Rows from block 9, named by matrix and row number. Rows with one number belong to one channel. Each number is 500 + 25 x the weight over its row's rms, rounded and kept within 0 to 999. All counts start at 0. Numbers have three digits each. After the name is the row's rms in percent of the matrix's.
# convs0: first 3x3 conv (model.decb.0.1.convs.0.weight, 96x96x3x3), inputs 11-21, a 3x3 kernel for each
# convs1: second 3x3 conv (model.decb.0.1.convs.1.weight, 96x96x3x3, transposed), outputs 11-21, a 3x3 kernel for each
convs0.28 096:502506494510532489483508506494478514543519492501492489498495522470483498479483507495499514494505505499507522497507510484470547552460521483458451485485504496540537501523498504482480479467481505504511556529523498517516531492494529475502508508536523522528528529487510483483488542520479518532492495542
convs1.28 107:494525527521462486505489524494528509500544484517514446524522488472483531463493499524495483510527492491481508521499531542474471495473469552488477491556467473533493535518538488438503506492470477467488462484544524493506530479493460549491445490498518478512484483483512465460504510503496487524504498534
convs0.29 091:488474497495487508514518536505465481502458448507479508557570544525555542496556512519511504504495497507506503469469481493478479534468497506508514474457492511474555491505540473513539483507532502507542469475531485537507491494494570510501572554550501453473528506492515517482504487478479507479527506501
convs1.29 101:526506516497478527498477484533531521560499519505485499502502493494491441502512501515503491507488504521477496491482486471542519494534530513490553523542533484509496519475474456464456509482503483601513496526520481486496507479459519500540484484479469444487504512510516528549498515518499566510462489474
convs0.30 092:490487537497503523504511519477491513501494497499520508513556525497556512530504519508511509510513489506504505545506465527468479477496522508534496501517499528508462535503525471512499463476493490496500460510513477499500502496518508519513511527548507504506471423551504518522531524508547473483501490502
convs1.30 108:497549538451491529484490516490520469557513470484476506536512502535509474480448501473491507490510506511540514520508482491489543513495546488477554490476451479532512530486469512530500496516488503519508545473476491536514566466510479489475501494516514492508502521533477506516498520528508483526538503494
convs0.31 085:500474480491438476517466504503499541523462516481493480510512506499509517512497498498512502501515507498501502508533497473487526468498488450532518513484531495524520505470481506494494503526501511461496478483500506514504524506494513572513531539527528497510478479468510487505503512528496534507545505543
convs1.31 102:494520470545514516493542483499502512516457529540509517531493482545482477488532550530508520532519519516529502525511489516525507543529487529515498487482492501482488496511467512522464491504468525492554500445516499488533496491518452494473472452506517526505493522494511505514506479510474510488460489510
convs0.32 092:489463477493505482503498505485493484516498468514504475494506494551533460515519473499504511508508504496497495519535513440500541483480479505542505476511540463504510509474478498469471514469483506507498500474482518499518469493543481524511484536526504471512502500529496530519493472486520537492501549528
convs1.32 107:466492477521520478481498482520508507531465473517515514494426470513475493551528521488504528486484515480498514516487491556510485523483475493473461538519483514495472466483490497500519489481489523557487503524500474477480481495483489494507527467487526500508481521531499487487515526458493519490506478467
convs0.33 091:536511518515484496525519526503514494495452517489503486478516504486499491504457456514507503498495488518524508513519531485491462534521512515516513478495518535490498485516521498533520461509492490479502512466465456488469486460496474517467520543483485471484490471488469501496505481492476481480488488474
convs1.33 103:514512499494496513470523484472477536507473524560565516512526500512540521516526510490468493479481485511500491469512489482543484553469486447479506520534474488494501479531493524422451490492509548522521505433518482478485489491482518549498509490521512533493523546474498505486527547480532486448508509492
convs0.34 096:479476503472501532521512505470495515498456496498458522571484500500502518525497539510507503493497502504503500444551541519475494508516467502530503547537496433482517465495488464523512509496493544490512528488521469463497512570499480528558512499514510480525505469487546524458478470522496464518519521520
convs1.34 112:507521524481501498478500507514487485455537511487524484481455502537515480498469519501508488517477485516517480473507513528560505527535484490461484495543499502529521525527540530474457524489458515550522507487516537464466490483533552497425512460520454478501497536506468512507504521507519480488514520533
convs0.35 084:498502500528538532530561532526524517539512500536523505454484499464517531489528533489490490493497495489491489499517503492505495467481483531544533514529528518532520494512505479502497465479478494500473510518480481503479521514507510494491473481495537517526509487509495489494494496497505510513523529521
convs1.35 091:494486477496490492530516522490494501481459502501482491491492489490503512482482520486483467485488480480482470475494474482524495476507497471450499469473515492506516505486503490486504519502511500513499527519528516515501488496489507526517503536512511492492503490487518491483499493468483476457492478474
convs0.36 096:472478496476478477484478500536511540518463496536514559458468465443476506522510500513496503525493502516492501516576565519542524475505516516520514512494547516503510474489492500502494532516510499450491507473528530511521497530494489509470479501436515535510511470472496484492551515495528495454494486475
convs1.36 108:497522491500556529523521537488508501489478507499524511462480518481508471501508547504482479509478486490506460522525530497494527500503513487476519517454490476506474484461515451425465523477524497517497481479480539565540457503445464503464508549504496514496489460477505487484512508479500554482526519504
convs0.37 067:545543543580578567576581572499496490521519509523522507469476495498505510520517519501488500492479491500487498498501488482485477486490492464474471476495490467489483503505511511510512501492493501494503505502516502498506475495484486505481476497479541550524518516500504496481527539538529539536519529533
convs1.37 081:465471465459461460451465461497497500492493491493495493493482493482471502482476500524527525529538530530532529498497499513511506522519516511515505521529515505515505456460457457461452471468460512510515522519522524528525502520490531553512515532495517521503525526512503509497489494489502507502492493486
convs0.38 083:461479496452475491476474498484509512498498520500516524536517527517495491510500495527519520514502508510502509478466448501476464493473439504526513524509519498513524531518524529503528538525545555540557515528515514526506480497489483480470491486471456479473472512499468488493518518518497519516489493495
convs1.38 090:481466494466470488480459474492489500503499493496501490492504514475481497490494494545542540539537548533541547503511508512510520500516508504500519499497480512501479469479468471470484462472492491483492468469481488465505516464495463441473477453477498517518502500528507515513486484497476496473488475487
convs0.39 085:514525523545554538511527507512538515548557561501518501524543552533549571531546545485482491498501502507511513530523514545529505521526529509524513516520517515513515520537525516531521520532522505485491527523508512519487484460491497464490543520550527551541524538533514539532497493494511514505497496489
convs1.39 099:528500497506503480510510493502491484513509493484517492511500535476429514494459498480460462449445457455453463493533504484511512489509513466504497500554539496527505519504502496489495523504522501448479481460474508517500494508517506543520511523498488472475486470485492465476545514525517479499526470500
convs0.40 074:483504491484509490485503488577564548541524526543552542505525545505513521496491496495500496498502497496500496537513512512514503494490499499492508485459468491478500489491485467464463471475478479448419500473447524498467454462472462455451470469470508514513487499494498494491485509486501529505471490467
convs1.40 083:498506501512510501493495504460458485430409456503481517505506505466475484482484502504510503511509514509510508478476449463476450481490475508487499485485515534526539486493478501507492505509494514511519513513498505493508500539502516540505537574532537526518521486492510506510496523481521545496499511479
convs0.41 089:503497495509484473481475492523478512475433444485481488507508521439453511475487513495509516484497508496510519520488524517535488466506526523477476539523446497518460509495508499491508490498509524538481510526507538515448514519490533553523529535513496537510522505511525493483534542531504534523463477488
convs1.41 105:521505516459476491490448485515548499498530487529489468541560544502476510472485510495487518493494512498525500513481476490503518508510532514484495516487481478493506487519494475459449532499491472522507504531555490471484491506526482456491474499506494463493508449465526540524529459522529443507551538544
convs0.42 083:501504511480480485464472478528521517502510533490523525483476502470459492470479475494499496504505504504510508517493491503470473517464472520501525504474514523521529480483499482482477503500493444441476440448482464447461494513512506500505498505526515525505504515507508514503474483493465476465463475473
convs1.42 095:519510529497498508502494504490489501490468494503499518527523542542507511542513530483455498463416481489467500485490515477494506504516527497535474504525494510548502479499478504515499499517506553545541564532535538536560515535519462509499464479466507501463496515488471478494536529504550563532519523483
convs0.43 082:471482481466457477478453486508503515470485539509484502504502491500495552537529523496501497506510504495491494490493492522548442489509497499466488510506521489494503483488494512530493509524521465472489515492523497517502520523480535523469498493456494481499494486486518511507470474478495475494487466490
convs1.43 101:499472475484516495530551536513515554514495503506477517516486547533487515511518533530478490471451459477483483521511526476507511522526532495520519491435513445457510479460488466486467424454444544507542462483533491497523500473483494469456495488468540504533544537519530524498501472481535529512510531495
convs0.44 088:490465471500482489498487492487467497489488500490496493493488487484483504502496508511502499522514510514499500494507540483490520502481525473486531472502511509512515494497500477505487469477482496492477482479519505510503508484511510488477506470494535524517520468511506490530509490491528494486513508496
convs1.44 097:486469527498509514507504516501505475516492463487494470492471494486493507486492501515486506501483504517502497494495511475460484517471474492482477516472507530477537521465500519507502533498528481463463489473473469530497517495489503507494521508487492495499469491496460470483496472476502519506489517492
convs0.45 068:530509504495476485495485492515511512498492507511508522483478491462457473429447477494501501498505504499505503457450445453454450475463459500503494514521498524526503482486484485487488488493496476483457489494471473487488509498508514508506532519522506503505511506518513512518490478482469461471485465480
convs1.45 077:497485496514498497486480476489473476484452467503483481486492483480466500500498521488497489491492495482492487491502507472488492464481489463435495455428479499469509534550532534565548528555542534535515508522510491502501506495516466447498480469498502494486496482484523512526519518509516511508513510510
convs0.46 096:484506489472515455499463496494534524501499449533469523500506483512504493494491489521500514502493502506502506499469514493456511532551512493491546526494533507510477488474493506534509506516493506515482524444502529492513501502539468517524489567549476509489482476498486501524481522473526536474501519532
convs1.46 106:499535503509514480500483533518470521469515533501472506477454499501477486517493518454507475487534481468514497497518526462477526516520522505534460478501530470509499506485486414468507490507509500527522507481535493503468488513462431557452487494482485491545464465521485496524512493486501507481459502495
convs0.47 089:511502517493473492491482496499521511486506520493466479502489471498483514506500530499493502505511519503507511486407483483499477472523570507563537526530519496489542515488512488489511469459482497527500462485490463457468533510528509479549536502531502486532517508508538506487494449483475470482496514529
convs1.47 101:506510518483504521459451497503476474533502476486527476484496499485498508505529511518481481535473502514496506542514547524500550530464519492454529479482452483504477551469458548520495512494484495501497511514481502519459495453487526453511493503518478464485488513511499537516476539514491510546498482544
convs0.48 093:480518526505475495487485480498504510519475510487467486526544509506528527496513505500504506507503511483495503506523493518555483481515487501498477490488507489572500463470487476499490509547519496502485459483490524491481468485483460430469481493500496513523478498503529493514474518534511550509493460453
convs1.48 106:507540495489526523507515498498491509478471497513483499533509504486485468499490488493522515477437512480469502514524531467494499506495472502532498458501497484523489536495532512490496551526475534460505511457484514456519521489506512448478497500496500513490523489486555509527479462490507515514523496497
convs0.49 097:504502495540487500521507508468502497521484504511497516510512486502492511509518515492496499503500513496491503471501493457474483529499555466475505423513510477484505514490487495509501485482486505505501518591546501535481513481480505500460528476467508488492505509510501537537499474498532487477526522484
convs1.49 099:481483531491480528522515522497525526482517544485502493532478451532518452507506500516466535442406489536487552522481502519472479506499508474489504529561505525473502555512472511525477495545502503506483511501488507477533482441489515517529482522512510482484526560499489552514461483501498487541517539527
convs0.50 098:482468487479491483507512494489556537474535478479466465527491512516516489484505506503501506503506509486494495512529481516486509468454502512497493550490460505477486513489515506470520521483521477529515480523488511486500486477469530544502455498482493477477507487502500509496470489479432492502469495512
convs1.50 109:500503496499514490484481490500518521476467515474487487486530508501479531499472504499486500499456521487433516511528512537497509499518481509469486497521488508563466529518454512539492474493450492500477472501490453437534481505450476497505514529495466493475500508502539551510512516485515514485518506525
convs0.51 092:481490485497476502492484495508505473536500491472497480498487500461493509502521515485487495507520520498501497496527509497485470537479487511476508546497493485503495507497512489492494469451474504466501486510503523490497510490491509478489471470526532506503502506525541505496482474470524475494517510501
convs1.51 103:504489470521529511478485464455454505473526550467536490498491481533524490496489487510469520476473512525473544507529490510483477502482499527515496483491469501495512497521482525510521474500461491460507528518514514465534486498455557497501552539525519544503495538451460460451542531469520515459499502477
convs0.52 094:500482486496491513490496536508535510469507492529448524496556524493500493493446511516517515508511501495502492523485494477510525446520461502480482528526498501486505491483468535485479516532521503557507527490499488470510529500519522511529496514483484470476472535493480509507483496503487453517479497509
convs1.52 107:528504510518526474507506475508509501479470515510505486523504496432491527497520513495521489510527520478475477526514493510520469535500506501504516509460506523523546502472489482439503471556504486489482515498515482448464496513489528474497548515513504475487511529527497512466523504462551553491468471497
convs0.53 092:529519486502515483508475483520462498488495536518513492533508495510487498519498523506512506487489502500500512537510450491500496480510524495513517492441497502507529498515519530495486534509483532517575519519514511495475484482503489464501490464456535519509552546499519506506501513498501541511474508465
convs1.53 106:530495503518544456484525472476532492497516464483438501516501490505449498502501535536484491464479490511501506557499493536476510533550523529488490490542521521496475429509482516461464503515548503467518434512498526501515491518499523547534499517445501520500483434478533473518523523523529487497498510481
convs0.54 065:481501489497516505501508500482499472496511492492502484531536509542533512491494499498512498507520506495506495520517524518522532524518525499488495486456476493476499479490495477491491486496494492516497497523501475506493492482500492498521505508530507508517523507518520517516492485470496509483492499474
convs1.54 079:515512495533549503505505482520517504519506498491486482486483495488491500506520509487488481491478480489489483510486502481464496496479495505508502497503488502494486573579568562555558558558554519498509512501504535515529486471509487474492512498513487459488451411453490459488509511498502493482514492500
convs0.55 092:496501466526511454512506499487506481455540502489499533523479504521487537514545558505516512493492507499510514488492547474498541530529459540517516449539520515498522520524505514449477528488503510541551479501520473499460516507482536505486536495492485502491536523505500525488482504515523545481498527494
convs1.55 106:496490508494454496516476513499470507476553508503527504505432496518491522454546526511523514496494510510474523480526505516511478506479485536501472500518514516479489498484523487469466419444493503526479521480531490478496491514509462489540496484467503515524520520467505499497499534523460474526476492498
convs0.56 102:542519528521502496514501489506523483504454503478492489524500483501526476480491488505491506508511519496483501526501477506523539546503477505504479513551514510555503485485482522511495512499484490498488490454465497503519457474502443495457478505465480519490533491484487486494496508500470467509493506497
convs1.56 108:489500464540552463516487484491469512518466557530536486543518486553551488475507452509488505495482510524474502527545493530494492501494480521491447462468487465525483495523543535515558484540498516479508457509491529505483542560493523446514511505475533493519488475513490505501502486518518538500508499499
convs0.57 090:555539548527555528495488473522499505506486440485514481501484476528544526525535509498507495501504493509501503456542537489420524531485555507537513527519494516516495506527500533500470497458447515503467525524534488518472522507536468489475481470504497490481470462499502475490490442479467428451493488511
convs1.57 103:540530482520504495467517455516573528522538540506480490498498498509533478492493495498512500517520485464495499509458484495504506511529505504473511488481471541477499502522483489505535486481488482466492523523529487538525527476515495560485502474464502572539493568534487492506531522540519504481520483515
convs0.58 088:500525532519532502513496487523493467474485469457470482488498468516532519522515501494502500506512503495504494483462469484484450504523501463452502461455524478504495507510523486476519508504517499478485487485511505487498537533490517497502477484445496524527487474486518511518512504521519481482515481485
convs1.58 097:503509503496522507520492520532534493521517465500498501475457456475523475457486447496501510494482486489468492555534505532520482534529500459477492491448477481501480491539452544571486549537503456483516512502513576537561496510504535521514521519510533552504558564516512540486485515516477509521507478466
convs0.59 090:514483482479488491472484503514500505490460479484526523471516546468543513472507508493495483498523506499508499525524434486513525539472483528469439513499470500512465479488525496519523476484477465484528510520531528532530479488468529554507542546510497498512482465508490472470502512473501486510536504513
convs1.59 104:514542541483522517494502494486528510460448528497461541487499534479492508458438488470487474494498506503482503514477495522502457495557500494481498475473535469472529488543535511536509433527509495495493513504496525502524462503505476513474468487502491491451505530493502498479502455475475488473494538487
convs0.60 094:527483535502480498490465471519518538504541525506480473514498506488468491530490551509499498497502502507504506500464463446477582513564454515513485475527503504508501526475496465511511476509502502516524520513528489509528471503502497546472506502492518523489536466509499479500536514503491440527517473487
convs1.60 110:469537502490469510522487487485521516443530506482471517494517473486524504511463466497473516491521509521492488484464527559472491488532506518444543538478469530488523446492475481496481468500498501471494489463544494511495505447500512495508484509518506499496508524485515538492483495541496467523497497512
convs0.61 093:492512491483486491502540515499537556486495508472532496510521539491479547502530509508509500495500504508503509530585490520526479517477487502548518505504491527547477500502489475482465500481474485490508524526513496517504508526469506528530479482540514500477534528477493474505535534490563532459507522486
convs1.61 104:480492505490492492478501527502521526457435500520494496482498541532493485507447469505526536499490526518521529459511511469507504515562549533491517509492593500470506463477508499475505543547457477437511507511528526500498534519500511478470491502504456507509519463469521557461499499489462518493489508509
convs0.62 098:486499517494520480494476499527494509492481505500467535513537511542528548527508533496487505508507504509511511516469512538493449535520469503477492500499535527525533493524530505482525477480486442505479503472523526537529505491517451514529506542506496541502485540531489519478490468503506517472536517504
convs1.62 105:509489490498532518517502487516459509519544465465538509493526485475486479498502489471480481523540543444523463496516505538499516506473480452507518451516493489505493480534480490444492510475546510513484551508483472514468500517470514472489534489524512552481538475499494471463443490464480527519526494503
convs0.63 090:500464479490486496518499508514491505545516498537531482510508525548503502536514514502499501507506506497496493507495483497449515513481479504507501513511513510500488494502509466474501493500505533520490587541490524523497502483506460490498486499521489500499474498498457489521518537541497516506534511497
convs1.63 101:506507513520524491549518509506530481516519488486452483424455495475518542484506497509513533499484512519526520497526504498472496522513471527495490462472473510474480437509480498491514478512487492496474515541471525539495466469485454487457522500481464509437516499506460516486521480482504475485540540521
convs0.64 090:497504533480469528516556536484482505491454498508483507526473529505505531522537533512509499506502497508519497525507455523471506535515544513506499539472489526473502530504480529498455490485470519525491468538514485529503485514547506454511507487532484480483457498543483482487499485508475542556526565544
convs1.64 104:491497524497474538494533526476537496505544516501520506471489534470512519556493511524509502533481516509494510494463526501461498510513495494510487523541506496448502506513527478497505500477504546516503544463471499487514511508494511456508563523523471533540479516532497539521507471489500475480511503473
convs0.65 080:488491479484477474507487498465486499484499467480496487500472494492479461480483477494507497505510500489496488513480501486468514494520543508497465501484443461446421524518523497519533484520513531488480506458484522513529515530503502528520480497480481499510523512557551525525469455495487456477474460457
convs1.65 094:476545523531565535496521502517479501514487470491499504464472458470512506479517514461448483480471488521516506517489517504492524529550552499496491525469503501488527529533503514530553524546534455455509452451461496493507487485504480488509507509504518500511484502533477496512508531505495508518494512489
convs0.66 075:536547526564568541546558530489482478500482487482486466464474499499513537514515517507504508508506510515511517515499503501492485499498513512483506496458480510487492506491490505492477505499482506519522537535525530534516475435438451419423462427444500519503515517507505511523511522501523559530502531514
convs1.66 090:515484485509485463511506495514505509493479514518530529490480530482464501496495491508507504489489492492494497524520519507516499533522519502494506485523526506532543509515488505509479502492460521520510497491487511528479509550519528569529539557523522504506505477490479470462488485476510526491496517502
convs0.67 099:501503502498510493478507496521536461502503488510494500535533499486472513527474500507511512500499509494512506529508540492498536453508482478507493509523513469485488513475497494485477508517484507501534482472511510470498475501547511535500489501516529511497506469481496512531556515521528490449500469452
convs1.67 108:514487516517437529506515507519492476503498487507531503506526504528514455524480503504504523519512509514529499492498500501482522502533547540492502501436436545528502493493498515530498498499509519512483509494510500484507535527510473492490492485490480491527498550525482496509508509522497543543512477520
convs0.68 091:497471497486453504469510513515468454542545509497499451510489476501519527497553511504500495515495504506503503477525495527464522505467537510492527489510535462457502509512491505503500508501494449441490484494486494528508514487503507450488531486486485463492481488480490470507503520550481525551494522516
convs1.68 106:502476503454473524492528508535515508515476475516500521529476477465533535481476541530471482500479481494505504455466519509470500529542533485512501554556500523474499459432504466438511472482516503514534494480490526538518461452482520519527487533529507509489478528540485521543520483499485496501499505498
convs0.69 091:537504509530482495476486481510500467524470516512541515535493489505481468505531491501499501510503504507505507552572510495555480469494489502520520500547540506525496497507517479513526517512520500505526517544516532551539542554519503542539542507486520543528512472446481490510504501498510446477504481493
convs1.69 103:471507494476485465480492465478567520476541557466478484525532489468466487505482543501508495478495504495487476499468480515487458485481488482509510488438492519489505463500524502503491451443484450479499436515522521544503504513542451467493464459531491524523518537548474476522480450535481469544494495523
convs0.70 082:506498469505498482518487506492490474518559487474485515505481491470467464447488483499506502494498502486495493458498546515498531504536478519487527534486489558534476520487466542510494519514476481491468494528504476495492519497478476447490509481539522541528524538527496507508491502491484491491457491501
convs1.70 096:489495478497537517500521512534507489503550499478472496484533567511509511507506525482504517510489517520498492538520545473404470486479484518488515508478474512493480508536507499496517500488476482516498485498477528496495502516532480515553484541503503534518491485484542501497492464483489522517499516527
convs0.71 096:496506491531495474493505488520542497507494483502502492493509530492520532516536482517499508506490506509504503525510536475466518515499488478519530462507525515495497503504473483534513473502496496494502468468499512491470497458462502497484475503489499483493514554484514480482511508503525479467520489480
convs1.71 108:540513495498480497511471512503487468528481463490500506489503485513507486513529474506501497511534464507457491519521528492504516484467505481543523538532494502489463463515492487517531433501503514467518536506509487475523458494473484552539495492523459491522495507504498495541517492495477485564473491515
convs0.72 091:529552507483532475477503499529501498504517468489458480496489517526473488540509533494495498497499500496513515499501482506469521464521504524515499497530486502514463513532513494482511502481484510475519510461521523494527491502485485533489484474478523505546517493489475493529528499489515551507491507507
convs1.72 102:483483507505462486513493460475442486465509478529568546549492504504502468532505473451504502467504513507536504492526516470508533487502508504506506471500477494486492489526503499466512500496501486449449538527532512478497543504508455460540517526480525511525524520506505458481442523490479526490518520479
convs0.73 097:505482508520469482528532494510501525525461493504460527492516534490507512520497509507507513495476496508513516449460470516497505513543480540492516491462518511523497477531514479524514475493496504499504496502504504487510516492461517525528525513480476488480528528459500522482479495476519489498540509515
convs1.73 108:510526480499531500508508495542516482556497468498452484507505493534519454483489479501531508496500481507478511487497528465477549479526496468493530477508503484487529523493499514462488460488454471526507480506502488474519513513485526531512483531464505470490531456506509499483493504531463484507483486463
convs0.74 094:497511540498469488480487484514480533459505504468536559514539520528504506500533503509505512504491499510493500510527514446508495495459493499487495502517450492472490504525532490482515522523571507529511486536502493487473536558529565515533519492489472486512451495505491507451495479490468463470493486495
convs1.74 106:531512493476496513479514512491494473514528492539488493503509514479454498489510488512505493500494505483484481508526487475525487462503509494493512533509527469505491424405499442498483550450476467495490565536470496492460502553541476433522487491513495474503473510508522506500513531527528484488505473473
convs0.75 091:512494515486509572507487505516517509489465525493492510507527490548499477488479485505499495518508509513491491527515522500504514473478543490503484486474539473467480474498512472499534483525513535465493556486473505489541450469509487532565510509470492513514493548516500477498525487533515472480512456490
convs1.75 100:491456490500494504484509524490520519502527534498504505516505508521509516494463490507492517490530504490502489481469514505500512486502491498497495573494464528456472468513523507497520471491484500488465500496435483478481527476513515481531480471504492511513470486517495499535522486479517510469501488496
convs0.76 093:498462463501464458516527502514457459499484487520488465521487508492498510485517479498500497505499497488491490471549477483547496527488454504512488499546521498492528555538504519496488508478519486479544496498498518508494484517521556507561505532520531477484546513477506516503518498450520508492523563501
convs1.76 106:522520480513523486502519488506491524482517519512529506489483504541546490524480447477510487474480506496502467509534486510519485506531503510515483516473463520532501517497536500492509510500508494493508479478530538457482497501446498443546523540507520512496571522500507510519511490490501500515487501510
convs0.77 091:489494473510499474506522487529521539473497506525520515519500508523482488514489458503514511504494499501508501458540519463514554500516531483481493455497522506483508482477504481495524510494524488551537460494487455500515485475483518498505532541496474447477506481464483502510506552536528529487507519488
convs1.77 105:504515529501460504499517488508510471519530479456499499518515512519505481461500507512525509490517515478474479490500509515512503484506499504519473513564490469488492522472484517528458488491473511552526455451487488433455497528468512511505506500518505475474485513497508552530461492533466491563473487521
convs0.78 077:487464483483457473480481483460465460492488466517506472483460477463447495515496523487492492501511500497509496544532522515534490498508483516538534523562533541532513483498500496515506482487495459499472467496501493483522500498501507510491460462502493481475496469474464488498492474485475453482487470507
convs1.78 090:467503504540567543539565509493531526508527543512499507447510446519538496488525486501516509506487503518504494515487495515464478501487512510512505452437479514477502481504496504521501483490471508490470493527467482504451499503475497463461501458484528517500509481475509477455509486488474435468488486477
convs0.79 086:514521511540522536556549563460505489471495529498491526538533511531506501527461513518499507506486505503488504492450501482436490453488471477473499504498498489517517496504484512511503514510482520495501505505525555519543475481497540497516525518493515484471496508501513488499502528503521512556509519539
convs1.79 103:488490506481498492512537522509490481510512462523505503504512496464483525480488511516513495516535499515506518509534527512553547488498489471508495506545532501485505485499501513499529465482511544528503526476497456490498508492503459555539458496526473521511509507522488492529471456506488462519498511552
convs0.80 095:502494507469485475493487482527534510502472481490511474534495479509502472530496503511514501509487484516501511496486534527482549477539509520521508530518521482518533500495482504484497494484479534505495499492491519516505458563541516508546522471521497542531516524524458471532500530480498493534499524504
convs1.80 106:519491509505514483540478517474488494502474488521515504494516498494461466521497495522489495496518510508496484497474474489497532512490495525477475502510546463508467427476496447433508484460465543490514466504494509545490503438474471512501532512487484520512435482551483499517488479466469489464521532540
convs0.81 092:490507488501528516475499471516513508532508454496520486456494495526521485498510490493487494497507507515512505497508500512558513517486490497524507539470507479489516514529494510501513512498501533457484511506476489477495432461483439471520467492532489481506502522521491502492501502523490582528533526525
convs1.81 102:542520519520507474489520473508491490472420557507528505540527505476469551511491494490515493516529492468508495474465469490526491468489476499515517470518538497534465478493514458478476465494505483533517537482500493472498454473462492535502518559534486520534501514544496525537490504492494508445517439489
convs0.82 092:510484499508501514514503472510509517495490517494467471481502506499524503476464456515510514505487500501486505530515501490475515503457526509504499450485487529494489524518520529502502489477491466545552497552542507531527487477503548517473467501503521534483490510494476485509555534506526508506531514534
convs1.82 103:500483500508453512543519530525520499537471511530498514500540483502535453516472491516518504532526501506486485506494503545521477494472490537505517497488529496473518518440489510484455503468515468467430505590490519547501486469474490544519515498487526493516564504487545495459514482501484500510476501484
convs0.83 090:526532488499484461480477476491528495523546446499545501505516500550516505500524514507509497498503495509507508481497504480519535532487496488460479486478473477535490501482498492463471516491494541553500544548521525524510564551530486505535501520494509506525507515544537511543538521518483510557494502495
convs1.83 102:491486469477472455506511476508509510455535550479474494524462476510518499490467480544492507486515503494510501523500499503493494511513481520529482540484533535484498483490488463526520450512537531478503512404477486497488512504522467481518484512523503490520457484507466528482505504510501464473483492497
convs0.84 095:489511488493504478487522502532548526512537490518519527484507486467536514521527505513503504503504495499502500458483511542489515409470509518511524528539496508480458481508522460530546491487522521482477468468473543491508528477471510541532499491503488487484516503531531525481506476488528462470531497493
convs1.84 106:509521507526504557498526527499468509490516497498523488475504537496501481495499501501494467502522482495482498490562534508537534463451489477525550504497478474474509447445469477538532511514509511512494475490514427482510462502540495514487460453494466502529488554513490504488526560503481482523464472504
convs0.85 081:527537526519530504533533513486507465536509471507501462489492493463452458492505482511505510501499504501500506474443489474458457500490476497488497486458458492482493494510536495510533488506514480506487513504512518550527515524478515539506496513499526506495521532546517525523469476450471496477481481477
convs1.85 092:489501484510529525505502521471512500489532541472486486467486486494488495531540519492472459456436455504479482492505475535511490522508497503504483492482485488480484551521539505492511526525548506484502496487496500504497511523520522533522484512509506492487506468492529497506503499523520518514496518511
convs0.86 098:504520517514488532507473489494516483516512521528498508518501490515483512521533543504505500507502504507496499504488512489516529541498533486511502483472477470462545468463492483496503535544516550499432496480476523524497466487515472465493482490492495489503503511479501478479533483495517515508540495506
convs1.86 104:497521458504487500510503489506468519500527525476498483466491482515470472505548487500487490503464478517501499530474491496480484511472485532488516493505543507487504450490507511515493509544513468513491460553522493519541472496517546486484495474502515505506501495484497510524481504514523479506512491529
convs0.87 084:491461489509493506484507502510472498531535509498518523492518509509506510511526499510497509497488506502493509484508480505508491479487500471464480494532517532511515476471474502560533504544548503549530487493522488484502524498528530514550466464508529556515501484501493513513522514494531496488518521518
convs1.87 099:502497506537473513542530514539513488537498437501463500486461463545469467499516492488518509480516495471476492502518517432495528440437465496550498506523539494471510533479490489486481457449484480455484489457471501557532546489473500502530495441483510487529496486506495448517490483502484436524525493509
convs0.88 095:473500503466526515497500535518511560510568504483479531498516527522519511485499508510514510505496496511491504483540502528563511466505497542547513514516492537537534537518470523471465521515511539495471502513479484488493470511487511506512498502508477482524449565535493500496463512521492519520486499524
convs1.88 105:494508514494519523511522526514498493420543486471480508482497466486496526517501495500506498497511465481491493507453491525517461531506485504488508523496491497484466457435468416470510511498505504467468540454459514477494512451487489489499495521496482471531466481501499494532507524503546486483497484472
convs0.89 087:503474499471468479477488513538510494492456452498528502488508501538495476499500450519507497516504496506509496480502495467535521517499472517467508505522525492499504481489474486522513496523496469505521476502483499488449487509493490526533480503484469497496449455502478490506518534499500512480480508453
convs1.89 101:516458504468500514493508538510523519480557486497485504518507527475507521480475513510468490502467504501483499493501519528505500507456467451494525466524480520475490476525467496498517469447538503485521525478497497473481492520510477467508488503527488508509508481536498503533504491490485454523529541526
convs0.90 094:485457487502499494520511494518537517476473438502494471516485503470464487477484466522527524503495501499491501530494494492541520481496536472480491488479488542523540475505474510527507503505521565511523473474486497508483497497507509457478521470507515532490502522499481526498526507526522508517496494506
convs1.90 106:463474476505527500504519525478542500518535520519503478508528487480480532515491516499536487542514496456484494528497504489476471494482518489464512489446500488515500475461521474465492528481513485470538519478509479510483513502471519481479518469522517531518513460450502478495497511515523491490528508503
convs0.91 094:513504495470464518471505508520549487513416472509490476518524479494526500527539504511516501493497486514511504493484508574496442517467551510481520492514512513476510501503491520497488511534537502539508511484496482472500513453479478510507506465490432507470463520511514496475504510520499488495488473508
convs1.91 104:482525500505482513489462514511504488558448505510526505522459512493495534482490516489492510531468463531503503498476520488492511514506461493497486472516486475469534486461477423485506476509484482514523506533480451471476515493533495489501485504504475540534513516546513515502532539505507520484496508509
convs0.92 091:508497494497514497475477479493500476525537490502496522508492508496471503527493523501479496515498508521513510450467531532527528505524473523522512504479477460460461484518515480492529471505512513513509507510499491494553485518513482499529499514543504493496509509485488484496515496492533581512512538501
convs1.92 102:512501538494503521484468467500443475479511536495546519518506553498468513482510491487498498525517523512505498467479528479507524476517504476543501489523486491534492509492499494458509484463477527481496485496507542513495521528526551493474477497499514459505525447503543472498490539532493505483478491511
convs0.93 290:458481469467493475454462466482496490496513506491506494477484490494505498470473479441443443440440441444446445480487483477488477483488476484480483489475477498494490443451446451464452444453442485511499501537512483512496504498499480454472500483495486478484480466478498507506486501497482507498486492492
convs1.93 085:496488490487463475489466509501507515487485478501492493528506530537500490535510509481492491490507498488489476482496482493508500486469483523552506518512478515545512537476501491428481518483520488487494517511513496498503486474502465481513500497522539514515511488493507493514504483491482472475493494491
convs0.94 090:497494510509485485492471495491482480511469499522499499498497482487466519484443480493493492509516507505509512456493474493476473515552561475462502524492507460492464500484477543487470538519475527530503507506526514502475506540513497549493466520535509492453481475480482464499511526544467496490479457508
convs1.94 101:500507499521489485524503475487526550475443559509515500509499496491502494490482506478469490491527502463537500491459488485482524525559507466518467487532558491501488527544497466475494490504481510502470501461467490525535544447507484492455516525469479479514510484504528510476519483491492535459502484519